From a checkpoint of a small image classifier.
Model: arch convnext, norm layernorm, moe top_k, patch size [2, 2], widths [64, 128, 256].
Training: adamw at rate 0.0016, 25500 steps, batches of 128, held-out accuracy 76%.
Data: trained on Sentinel-2 satellite tiles (TerraMesh), 145000 training examples, 22.5 epochs.
Rows from block 7 of a small image classifier, named by matrix and row number. Rows with one number within an expert belong to one neuron, the router's apart. Each number is 500 + 40 x the weight over its row's rms, rounded and kept within 0 to 999. All counts start at 0. Numbers have three digits each. After the name is the row's rms in percent of the matrix's.
After each expert's rows are labels from the 100 images, of 14976, where the router gives the expert most weight on average: "top examples" is what is common among them. Only what is clearly more common there than usual is listed. The data: Sentinel-2 satellite tiles (TerraMesh).
# router: router (model.blocks.7.mlp.router.weight, 16x256), inputs 0-127
# up: expert up (model.blocks.7.mlp.up, 16x128x256), inputs 0-127
# down: expert down (model.blocks.7.mlp.down, 16x256x128, transposed), outputs 0-127

# expert 2
router.2 102:487456479486527508507514519490493494481581526530500527510579570544452419489473479478562452574479499454501533496507515499518426572568495503538582535475429568506435496515458485514397539555492488437518484473545493496542533527468514557444479489541534503560527566470454494456542550445518473501539451576523514526549511499553502507430458517518374553456530522524549510503552502504494543424502
up.2 065:498444495449472560494567501527558580441485479505573513516505543488493514493476530528516500520492522497552484503506558491527490484493515499502504483515414508538529502456522510500554517496509530529500525506504417452464495494446570509608664529459518502514585498458486534451513472524506579457456494488511489441546483500523529419462566520395577517497515488452503440521527510456470483571487
down.2 057:471571471336526528510499498600486471537466488620457478497540469526510464520539502527497500517460466566498536481497494524519475499510497585511537488584580443426450525496525459515442511491451485451503535484494480528537481480579528528376631520500500525508505455468512565502553468498514459576516545479522508554526490493520524427521469485491510488495486493538563501484493501521505509410553
up.3 102:479452537517489549472536523513500534559453498545464541499522541526542527509524527511482550540528470443536518553480529536526534522494517537506476502485522528479478475519482482513515512468527485419511454482504473570505500502555513532499394534536471527510510493496537543480566472518602601586537514542515463532529487519519512611559533515526461530488525457311509515443548519493493498490461
down.3 117:523560495507515502533508532535505476596506520498507468495436526431493514506481462534513458482486474525496479560520494469517532516502545503506514492520442539604482480490463491457473503521493510454476477475476454454531517523469485551548432474474466463518592490451455539518486487514440593403466532462431505513493489491456481550489560472596515479474529483476469535448538482488531474491440
up.4 099:417405508450471532485580510538509553410507464494581487492530527512483516496500525507523523495525522573489497504439557475527485509474512482502512515466488426544516504435494504489525558479510550588507511427529475504478524491481559516545603509468536508500507456491423501512512451512464593506473584451531492492526483512427502507467492503400523502480478561517534492485546531492483482618479
down.4 103:492462485376502472524498480529570458438414469581507464535540462515536472518538552543540482505492497519470519499567515480567464510498481511529458497612545484454449464449491429559484467543515536367461498538452529572527455499510539452355543527479486498553454498550483544523570479512543474549498511480521512520490508520494527487529509502451551569505477439514534558454449466524470530464530
up.5 101:502619482503484457477498447433506484554531495530439482524499519513481444483495442533488443473434464506427491413536496433455555505471466485502519501558526481490479507479450484496439525509515404468483492494468574548533502498481515497488445548481491469551437528437491471474521542471512483428533398524484512538426507481498514457486479509570491522505479504539520504490557468476526495416529
down.5 100:514480553541455523510478493403505505525601452421567485524462507510460494457543580453523538526534485472491518532472529500537500528470518394470457474459467500503540485491469625515541540503557506531513471547432525547448488531470547491613480539485491516503474524615495524501480524500564425442499508544539501454515521523449422506524539473468475453514509473459465507542460492538484492549480
up.6 045:486491490488458508466502500501506527441514512454616480488539478473479472489487517545505503498472508473466460478490556518524555497454513463487546489519507477522561502457506502516539509504495516518501521534462465482396503496440501485563635527475477509509599512483521503534485511554443555391494486496479540473472492511498529345528514512498582468496491491552462496518509497493428492573561
down.6 041:487656487406479504498495511545457557524505504554377441482545475539481440507476475554485500508472480580516524587517475492497409487495507542494475500524531510463500542447512506546433458503507483509506463452466508486575516480588511490469590536479529527484474517420518537477515493512471473532524489509531522533473531474468528361560551458542456516500498487455571486448460494521504517449470
top examples: crops; main land cover: crops; built area

# expert 14
router.14 096:444580457505524479503486490525489456493539467447594473519488533550528473468453478526448425478474503533486499458477558486490499464486514561475581504486460498529507494411481495494575441485471465443494447453455434473586495471502458459428492554468588482465497407587380472515457490473428462440485468505458460486529461476533543563488503500501417530503476501532518439492506500493480484475526
up.7 122:464584474489495478541466471421539483520471508527617489485399535538523422481486497507496466517480470496460504489511553487492536504513469516500561494469533495422486516472476500486475466509476495530511459493495436441521468489487505488496293503467507498529550452476458533555524524529468527513509499541450503482491495499584494531480478481512435542514508499538501456538489501467499518467565
down.7 130:533623539535471547524564487493461586459526498529497478509526518550556477526482505482501553515499487527513518455487474541460432499476498543488503521504530477465526514561477475526441521480451484506540489481515465496506519471515517491469576577501517503517503468456544464541487524478511485497546576521545491509469524527493586394589498502532445500547507510537507510455501531521466538388505
up.8 094:436474535511483523493467495491441507455408502526569509522504515512483561513506474550497463485499521462594492481482516539501521477493487541491529516480524555534480503518501505496477468479514510507511474519518461474526522513539514504424472516496517489524494482543449554499527485510408588556492584498529483557515500507498498596392442494455377509522498514563502544575513502507488495561407
down.8 090:497488490533492498512602503598444421451529543461388486492452508540516495528506451528498540505448499520469509435475490513512536476486525523519500509471437519556493505500485466479469522461490532481540548505537454479535508505521501524443485692492511519484529474383553524508515506505508479550495491504528489500490492494497597406455508472483496535517519527551519500512499493517495534568607
up.9 087:506466527547488502492418534536482489544518496450468530476606504511558507525491478456504490507453509533542500539486434494495495537522550466530532531591428512529479555507452510507598510520537527512478507553465542510474521526476483542469482596495457508507504461569634496442463502501574527515480492452534524542493517500491469502554590511528471493514521457354491566494524516547524512447494
down.9 087:524385451475544514492469485463558505537599516544482516513507486509500498483530488523527499510510481535504474547512473469527435508513486406498571522529548483457471513490523527499568466504498521551470499478510525513492491496521516495495506481538503459514494569619445528533545506483499562533475422518480492456497467470498386599436546491411444502475495497486513528535492490507496495621484
up.10 107:476508494507503497529529494535466453436561482480434483480666533563546474476552492514511434487450541556453505526507461468533434491551520507526516507517509489532487493531480507491525540531520428521492529474534527503537581485497517518438434578498500520498478473528429528412462520499469606526547519473554526472496497515431508566523485501461396483473499499376481503546576495515503493590443
down.10 111:522509416587508560480488509454405465568533504509548507513544490460405522510563516499506517519533484504539515478520491468523534510491467501490578513535425463513453506528561498528578500525484491560486494513497556518524487508519524495527466523528513485512458585486457486503510522494474534473506507514436496491474435482503430504417575515508443483486507491469535516540483470485492513559468
up.11 085:488475532506510544510526497579471495497558519525523526500516496503458498555493554492486618507476501514512515559495471484457507486513513525485553526558465524578494489518525525493459525504511545495507506514515431439539479508495516517516579515526506485507579530456541541587497519453505460463464505525437476510526517499575537540459494522546579508512494500487511511374481499477541500522392
down.11 077:421521512509454464517473525529444528439460509470565515477406505523541496496425532502470425503492523428551499464509510482537452487498482586503472505481495547567530477486455547499472518520501481515480515506427536470536480526494571545510540522516518488493554460442519462563454495493521474430478406500481517473497522493428514400473620476613457481482512470572555529434496480521511518425513
top examples: water; main land cover: water

# expert 11
router.11 092:503513498584447480490502496561554495557474541403558497481452466467526529481514439433521534514579488470396513472506536539499623525519461508481508519415579462567527503434555569486588485471483512491474464521469518486469508519516464506555570533453476551501558443568546473567535500521487435469442429492473461501516532511468463491448468486619579472585496469496498460447498494486478502533498
up.7 083:529448496481524497537528496502519490561503481544522513498495515501521584489501465500489512536531494483461509483517478491501514496480515451507490512503553497416510523520518473536571490492483476532528486500522474485553544514519543529540397498499511525476524483548512509486518499519547464657472457512523508493529502516459506558497500479460487540516511504304507507517479486503516492549455
down.7 078:488388490484507514517432509495576460489558471450509484478489515487497514518525519534484485510528519607449490557483479507485548503432520427555498501525416516552465529507451445526548525540504501509482476443498469478485497518511503513553449447504512494496468495536505545493460498479463583464497433485476483418463480533531398654432490496465549464532506476455557471492458517484499532650449
up.8 141:491472485523517535527521488429473445552560509424523490471503499520471563489531482487482455506480505447444484503485472504525555523457505414500581512515539462431488488492509501522573493464512424576498493523483508492467502513484475496510433558463479497507522505574552512507493504525532405616492443529573495491489496496488506477402477517514450495560490482480489497666514507533486502533527
down.8 129:476409525492498447502508489538407490550585509436557537526480497537424489474482505505510438492498489514547471484480488512491553511506506469490495484512383495540504470496496539518587521497528493497497507524499570458511498513507519515629431497485502491499512459464558469446534511484516496504542414503505486491489493485494442545375488474450403486506467521468495503615478492510488479641489
up.9 054:520402464491513504496471493478581550473442503606512493519521520483474459449502515514521517508492496512474527483495446494509420516491510489510517520520456439416486507542490503540582526520493537530498500507485479541533531510508504531540533519487510509524472496525455436555477504453474609603505567523522529504494474530524528488492483530521560510489515534536505505456506512515482492510466
down.9 049:468554482440514477406545497497624458465559516547504510494523501507473544514493531495506497515502478479404541440484577499534486497488492458467464499418444454467503495493489478478455528496504511516513508487495510562461445540486423505458536536459454538516486505455419470510515575513531442465497531492534489530491457493519491601524562494504590529529496447475474411560475480528497521495430
up.10 062:511368512488500535528570523457518578540456486528557501511382547473506493502483508503521487528530503456515506589531472491517516516484492431554520530519518565448513505497506520514455550504492500508502500512516365564485506527440577517570540385515531511491575549586500533456491567504524490561460504492489497484518487499505477496481565509437502577511534498495505496440504496489522534529512
down.10 058:494421481431470505536518548459579457438565509517547474512451451546573543492508472471550522536491470521446507446494480495512393528494488499538531495511554503396497481500485532517493497494496498529529476531492572480550560465435523536421624617513478541537477518560518494501532528521527508538475498476528536453495494527519456515569459477454534514530468472581470407440512520528509509507511
up.11 062:512618528461518534516488518423365575528496494484469514487460517517500525499485495469515448474499478486644490494484533474547455509511498546524527507475537512505483504500490486505502452438513513533491470494503472482448495483525497502494458463514503492452534448434444504443528521524504444451413541506529495461521506504455453498524526508417460463499496453489504510613504473500525508494580
down.11 057:523471518540483481520531514418564573553538498441493516437530507532500510491569464506504514526463512537464512451456510469421553489474505395469541471499522514550490523497517467474526512534470524505500545447508485503484506542481514521616443475514521506507449454588535446591462469538513490438480592498494473435494456500444450573568476503487499436466445496517482500436456492490490489504488
top examples: trees; main land cover: trees

# expert 12
router.12 092:513442507486451516492470542419433615545452499448438473504551484549510456531442484493476570507519567517528460517511526548461488570513494460484516499441581532494519535538488505501388513538536557500503565462525532494534447526527514485457543500524495551509482575416485495539502498516583457491498536489421522524487474559501511469586525459480518467540501553517491534409466558544494469447561
up.2 110:544551448528487467506480475432499472501510454544531503526508457492496435508493401522476511501502490399496484438522477475430495502455480442501510498467534546408490518450514452482483506516451501472518535509476517566536494511446512501465455508526502514500438481494504429504433529434462455494455448504455537625500509496553420501555514480507478468485486513605434574523491479498500486407539
down.2 116:494612505486495480479542512603456612432505467497490480487498492542520495496494472517495502554568498521439524451502476543551542540495470547495575503518509502520523502479493511481364527530518470538545484533518502466529532514431538504485486547501521501516516370480547451496485492508501436459505606440474513511493533529546520452547546496540509479486526461520479471566529509478520514432481
up.3 115:559463522474471495509504488423465570522541535482435504463535557504481379481538589563532489549466484468477510602490483505510516549550504438510481499453544542425535481603450518492382525529488489623486484516460536491454458501523532495508468494496488477538486564445486492508502539481516555587511496522504475504484480509527503471533478525425459498512511519425432562603485494509448497519540
down.3 102:504435521452492471536536512519437484554621556394483505511397497484428526492549477473478482492476521466556487562511499459454510507514528435492476502539424542470542525498496496534582519531543536513476518458480510537506482512504513475609438537562482481483492483502507494525458491536567605509466468514464505520521473505459424497455475479472399486499533482544490530579497519472501481632516
up.4 098:466556497504496504506437505453495450546483469611543485524416530519483475485498509526525459474531496494517504405511475471470499501523505491498533473524568524458480495533473503509540512505489432480501533502493515468534524506530484513452286489457508503498532494471493490445511528450453499617513518504502497557500496496559521542522473529485437480465499508477523565548561481496522503440468
down.4 093:507572523419494483520369507429506536558540510551514491486496512457468512490520469521483455489485485516584495497499521486493412499499493502488460493510577474486509497478495461500605508485496583525505520502496472495518510511491464501539603449523459482474499579493450469519481478505438710519446439499543514505497480513489485457437512467472370471523522506441463477543521504500510499478460
up.5 091:474459453519471528477601488456591437491447514565509489505522482504549551497508499485528508508524528489462488532491467492540487515489518563506486510466549445448497496507535503490602501489464509380514473496519538514425514503491500506516516541522549508490459498523426484460492500465527497554533556444488477450551500501451548555442406486553439508475502508610536526433532511512502493544478
down.5 084:501552472599516496485450501463482523423479509381432517562501468444555486500450502558504460504509512539564512487511454518492541480518498569524507513495543541595469513468498537522499492471470527467464493476478491462484500492542517502557496416500500489484488477581550549497526494508434500395504550503528498472500496478525456455502521523593482519496507519410506506415473489497500510424454
up.6 093:449476441523515545487580478425624465455432490584493462503509517491551562491523509503465473506525530498435494490474471489514390496491499494525498507476485423479531475531485499486564534507475500399509515439532529511470468487481515481528466452510526503465424503469395462453484503483564476529525552460481487469496510490439517544414417480538477552440502516589512500449510521501518486518501
down.6 083:490531512582492468515461520408524518457453536375489487545456480518581495499487526491533479506483502483557502508505460500481487496489529521517480512465594531507455501502494515551520515494478551472478451478457490472503501488548538574555532473509492508462483451633523514555537475505482574421532543477524493485508504508536427506554516514549488523492551512452539544391481492492521511416421
top examples: main land cover: snow or ice; flooded vegetation

# expert 4
router.4 110:379546452529433462488505552516562429455487460470501450481487487554554478471541540513495516427508531621446461499431524503506468445496530548490441490517522552524535476476481509468604469531442509454485456524489569501500479473467425477438546507452489534411463422543472571463455475572528613465525540445485476501516496491506503488460438539560562485512493496523553458454474496497487504553470
up.7 091:482508504503472514499386480378600499503436518622484501500518453483468553514530528501507475460483477560467511537488481488536479514469507465495480529548527426408478509538512546495574536500503468576490493541446573513418521486500487484583430532464462502516473531443543467531476477515520541597549563453496522553452502509465503425454453532437570480527497444565495505518503482498472496504515
down.7 095:509614511557527516509582480525513539516563500524602513535523468464415535495517475429518521522488496453408469477482462526507479501517485426481476507506456488508486475524496483479430488504513593537535479442529545494464515488454485481532487535508503529508494530449501460491455518481487392465496574523442465512491523517537483563543598464510558522505517493537487511549527498512491457517517
up.8 109:465453528519480544510482521501609473518500521486520510503436528555548486483509470554489542512485494489463524422521494479493484491505509494495533514514466527487458481469446480511582546491457475502510472459503467546550482520469518562487532515481543514519563464550488505431537536481560613577531520465488479553492506493468519489491473532571538566469498528366511567465521491492519513536451
down.8 111:502366490536491496506517487415560404505523519450524507498456509489506488498606500511486504505522513501455469365494507496506514511526504480517524521496487499469477462508524443522551496479551475513533508521526553537490508463456517482462386463495518485496486541581495491546504495519546536557463551493472492481511490503488442586531512516468553477514481495498424491508506489494484542570494
up.9 103:507534529511470522537427504351592484491412501573478491471490480465489577506506540479517463461499515543463501564481491487543451523469504482518416497505497433400472502542496540484551531458524474542465498535489535495359543495491499475591415477488452493512515554419598462508479471520505512573548531435546530530479508516462511474423426515485523464536494466558503497488506488515467509519511
down.9 102:491520509579504512532572505550524536523568490474575523503522467492470505494527459463552509540480509469387462560485495512477538494530494424482466516500432509527504499508492512465415503463498565552530481450482574507504508508476493523560429568534506521495491510467532486464434509492554371434494576506460466496514489502504428580561579505476565533524534502578445520583486515498486484575504
up.10 125:433551504523502499490450485444544487523445525509508497532486463546489569491555480500492501481491485483437515403496479495535610523464531445519586497499579511433495491473519519479557499493504456555492491517455505505500454505479490518470541492466481500500501449485482435472482505465520646528491448473458500552488503485455486397495530515473548515491500463482517506607481500495507506540545
down.10 137:515587507576512446525530493419558477534516501553634481489546491419472517507545492429506505498507500429440480461485517532499485494508495486469470513440479512449528488501494433480480502493513542548530483486535611481482485492484474507464510477512507493479524603494410500493455518491508512462514608542457489525502509514507521587583605487529569502500486496453447482512500493506511488481497
up.11 057:543546459499523477497482505454499507520470507509518478520476433529483503508543466520496530491523471461483510467499442506507568536456498442528488496517583462364505509448516484480512525506487500504479495497494519550509480501520518488526536511522464522497487445523530427548507507469525555510503449506399512484486501489490496420588537490467473479486497479505480533649498470490492488539582
down.11 059:554599503517498491483514493453531435491461470571604492481526508448385539519523480460484520512494496481470517418492529516484602507525502499511516488500506477450515494482472464484520487556482486478499504543488593477499488515519476492385540535512474477494478582414437446506488488501457468540498577522486495547458538510483548520486471483527566503481472515441499506584497494474486521515568
top examples: water; main land cover: water

# expert 5
router.5 081:529528432484506515484470513436501535556464429575552514566451522492508479503444476498519514506477445478516489528531559431463532416472509558515536497458562499423554495551534446481465528465503438525519503451415567512486521500534537462563393550517467473518460545388482489480488462505507526591485508528489509523501508502517474584552427527553455445507489542525456518531518457447505512463467
up.2 107:539391548488512530466502532524537533521496512459454507525592467559513570535470495527528633510458484509533509514462539514492539458491508550485483550496512443475497523503536516530402502481524555533472510508485548549437488510554530471534563615520478510491507511422484501594448484496591548512496530522522501483497525513424509506558503531509547499528494526408487558438511506501500497529411
down.2 116:529464514427516502482505531444470447552514532454417532518404544447475563489473459497495487482485518518558490542490529464508523476508516490507523513460535549500549521428478528475601534490543505539508455469496451503496516537560464500547402475526470489459525510516490542507467466510479614494466456483470494503511470471539468539450413520523439513482481477490424558509571515485567463533473
up.3 081:547565497507521484499493470491501478431429490426552502515406480461480534522485506481505526496465483474524490502507421531458480518478499511488417508484461478483453465442543511499509422499483543455488500545479474491364479489503474510481582421513497512485495488579547483546406524508537409407477490468497517518529510501500493449457493520567467469531487491551528531513438502501519494482574
down.3 074:516578531558491508503442518510416536578576490548463498482564493459384487502553490508483479494489498541529498495487530505498504492483472497495507483519414471493519486482471485500580516501519487557518496484511518480491517476507457484544568447484488518493525541436426490514477499458394530535525541515496510499469481482501472527411513514477404505502499492397501499631544496493505480551501
up.4 116:522468469488495462515544500568537493537586498594550494456466532479522503457500526517482405496537524535514499503529581481476499489469493473525509481470501579557502483535497484501529565495509485510517496453533484504568505491520529512557382541497493505475466521510534548465513539538386530539543544482478528549519487501524493599398484511508516490495501493460477481450514517491526500564425
down.4 119:434486517534466529480546479394555501463495512453513490514531509466545495529551501514452547478479493534367499490462508481483578512486501419522476495509547507504523537477475540487448512485498464499507465465455488489460480519503485494449458469494516483478507417605520459514492499484530444432504563504489486460508505491503442624590461499542615519516513481467467489460510482515504497446434
up.5 058:517396552479523503510510515585469517494511515492465494519583478500460490529493513542473498460519515489542509499480519517493505520509511500496502510482508477501446497461514530498461463515483551531481524505514505539510505494481503487488576526510515479498472533553493491594495485488488505592553517518552528498493508479459488505363477504451408480523506489467516514599499513495502509503485
down.5 050:509509490625506485515481499644491575500511524589466512509575499465507493505487559479456448492488512503423495466482480516503493516484474551469436496511413502499510509534513498498392539522504457447515514512479486503472491471478501490483587490494500509500518470401514499505482523490461400545508499477478468482476500505485537505442615485449529543481509503542507497525451484507472497497457
up.6 102:520443540494551500453499521526533507480529501453477467541584449563489616505501496522525589507498500505529498471456523504469516442477500578480530553524487435453481532459550541523450460454504515589460525505484539557422515495569517461504539605517484496475466456478458482581445483486566529547497530506536507500491525513405521512505535542515468497517498511430508508546490473544493507513439
down.6 095:526448522411515485478528505424449502593533523462444536517475527442463600480486479506487463488496526508601501589508508483528513501497509480513504509490531556501524529434462558493629539525552477516504467487496466512544509530545448499569443466541477487478519496518490580482458463525466612491482440481448501497515490482521468506430456505527367507488450468481444542552543513487580470518450
top examples: bare ground; main land cover: rangeland; main land cover: bare ground

# expert 1
router.1 097:523489497476465504504554497482484535562390489457431507437504469476552542455532576502506544507520474550556480473486510517522589481479482518490375499457594489494492517449547453491552458491444540491524509554437539482430508499525495499596568514548579496444463532500495507547458477476548577457514488461529485403521477481486518455587550452462549489521477477501524469478491540473478533602545
up.2 099:547475489490476504472551514379521546509382494599521506484504490512552534497531497484524482476502486521495489508513507457485495472451497520510419489493555484377511520534502496497544514473462435496519498560478528526515531486505487501557400474469541483495467508495492534533517452507484511589528503491537462499506490498466528426568506504449492526451500517572468463514574478499521503535493
down.2 104:533420501519475505549568506524484408521537511336494511483421508523526499511554489529538518479496514523493512514502499509493494516488510427462528510525433539545512531495510539543526543540508483502517515469503523503555465565486472493583360521527533495496522516533575473477410538555510523481498492499419462500462490489453473556537496509478492462518506517584522506504479491475482511604555
up.3 125:550587477494471502505572466532472566404448489546518494534471478464445524501468535501520529469497489559560502421502543519484454448448497565490458521533484488394525518429547512506519449509464513495497503472512541460424509483500481489522505527531502497519434541571537499553524511513480491513496538440463472497475505502458522470449483475475441483488492480525483511588456510482488499519535
down.3 130:489615506508481502458580479552489632521488513471435495540512519528581487511442503495512496471511504578449497504493457504450534496477517512458462495500508505591496480496496517505350509513498478459498507513512444479458494482494493475532506527487503486497494398425541512524506510511429469403483624476478505484524473487476565445542544508625523526476465530564504447526514447504500503427412
up.4 086:508618462501474555493531482462547432464394484612506498520487504482515501511517451471515455478493500486466486404505486472467423480473507481505464518403541490487480477566503475507532530526503424503547519514456437524483567513513498482478495402515518481492537418461416455496518489461394491460494526478500502542527499488489503416527446514469548520527496558589473496504530496495526497524476
down.4 081:520630509514480447526526490472482541616551524496445506490585522486426484495551504447574502491508534446453487460491472512483506496491498469468470484481466487500499509479517550498507486521499449535505495548471507523494489519453469522577509524538498461471535537490475435488443494538530448427488586495450444516487482508483523512530583489488488519488496523477491483630515485468525496545516
up.5 106:571499510492451504494489503391505527515410487560502500471513488508526537491522513472529423483538502510511511487510487442494506470456506483522416476460576477442532507559504487498529521476502387517521498562464520522511547493543491490538353425474519471480508499479491507503526457497460526554543505510554477517491498497500484478515497501483453487481501517580487429531566486507505499549512
down.5 111:533377518570495517544542517459530377508557515387532513452445508499508529501561480485544533509513517458469486495503494492488494503485515434478469505508445528541494529477499534532567536557522481494516516510491584511522462574473462495550378551526513504494518554577494445471431524533565518460494486503441473508489491500437465557514507494483534492500514475553487506488504498475497501610557
up.6 105:451539510512481533503426491439466536382509486457524496502654502491466499521497540547471524516493485513564511475490502532499557499493466486500576504565393476520470518488493537495513471487471490565485484444495510532443472508498497489453512616461485511535451564540570501526491528502518519484506446505524477534480483507429479500493500521511499491562493474546515480520487521526479503429572
down.6 089:536434499475489508469481481438603522367449493549494493494543492455609537500416481563518465537483481529518491456475520495502469492522507513477551495507591456493515491532482480490447465515496478497481506530495514516530480533459509507467578444525493502515508498552486476514474468527459448478515473532467465498467513491482417549503498470500533498520499491528532487378487498499519478390425
top examples: trees; main land cover: trees

# expert 15
router.15 122:587532510529453522481516493516466490468495507446611513472478514432494483470530521553526470515472477433492480575520448493468520533459501510540484517548505466498527460499494520506467467527522491522476515615459427555389558503468477461503505406504414505523514533510617495536472492451437533479488486422508556534472529496477517523445492541538439465475500457503465576559462496490477513503502
up.2 112:459434489509481601537505517566553537487570492496539534530441520494433556501479553544512483516464489497436531473490630516503552512499532487510532520520489530523531488505518527500472543479481528576510498460486424523476483511498520508511473450482526506577576587463472505471516523474455562577511517553564511466500537514451600414417439518489461521545518538384482505566498506524507506549500
down.2 122:530571514522482583524486514447521599460443479540508493509546516482541515502407514549481457520490489536549490461489591512489440496493514506503421510516590481464521517540455537503502424485501488502505476533443414521507540486525501560503592435495491525526480531528447521506480484520489543485543543504535512510477523495462480472550537502577481538499479500471520503400516516487517497352385
up.3 090:472477511531508477503542500508526535490476484663495504506512522515525444481506514492529433500499500522390504569512501455478560520471494483517478451508537505488501476530476495493454587542451488470555528498467475500463483484442505506523347505533504478492484554490496549533496507456441572524450485512432466528496499480490545557461510464458543493479499485507477526439504533505508504491531
down.3 085:531401475486528482457631492589605482430451482521518513542473524528606476513473462527568544471503503508454512529503531503512454493497517536500498503534516508546475505512485500489349520490525501496511510480531504494523532504500516495362482527478510485514486465501529550546528522507505365523478522474537529494512487493505553485532478551507564500502524501570535489430538521492514488459602
up.4 126:566575515521523565496505491559457468532415518489501520504580507473602470503529486424439527538509506510560489480531353476552435480512493524502381488554485466519470489450498487511583446521486468468508511499487456479446538486456487496527476530511475499485507454514534451504500491477494516479532513467552530481529486489448495569566539515505514467413480448423503474507547474482530512442420
down.4 115:532588486519531471490454501396410573532528505497529516480556476526450483508538464470479472507518521480565508443488550496519464468468471545496456526472502508430503517515503430515608491482508555541536504563563544497529501521452516505583554488470475511514528522506464473518492505505518473486469533455518513496548491480525518444493505499499351513555518479431484488625544503502508499461460
up.5 094:431396486495542495543483489465460504464500506529557497525489452455463594524594477495529540469513487436559456492502495532469467511505500463500555539475481515370489495531565481545519495467506480615532505512506516537467529500516466522485462454545516502511508406592479515526439550473469545728526554494539509556494512485467437516455529517415445524512500532537515494584464475520504508557465
down.5 095:483379535435501535519506508404557454471464511498541496517481543438529502489489519480493466527502490502574496509509594519504469486519504494535456529541537523454537509494474542519605445483534493446487468509476496471538563464537467478499504427485457519512504565596470502503541461516510482539527480490495537451488553538513407560470454567475437507492519496432471506482523506505510546493487
up.6 098:516555507496478445472497491416483525521397456586492485504396484517503482492444533525515469463511468476488469590509476448426545478439502496505463476511566498417544460453524488485471531508448472419529539530463486491441456473479496475503382480508459461450461544473529508484469500471481517488436513452420493533538516463525494536495578462484521478452480415571498575491490506480475484481553
down.6 093:519457458491538486467571502586627474478498485536521501530498511492606486531493450510535530479489478533406532514492522508542461475492510501498469506497490484559462474511490474495342494482511501454489491472533525467554541499501516452379503567461483477499488474460492532527521508505481417489469524444541510489492500491515558520531520512483637499492482500500540492409516490496511477479585
top examples: crops; water; built area; main land cover: crops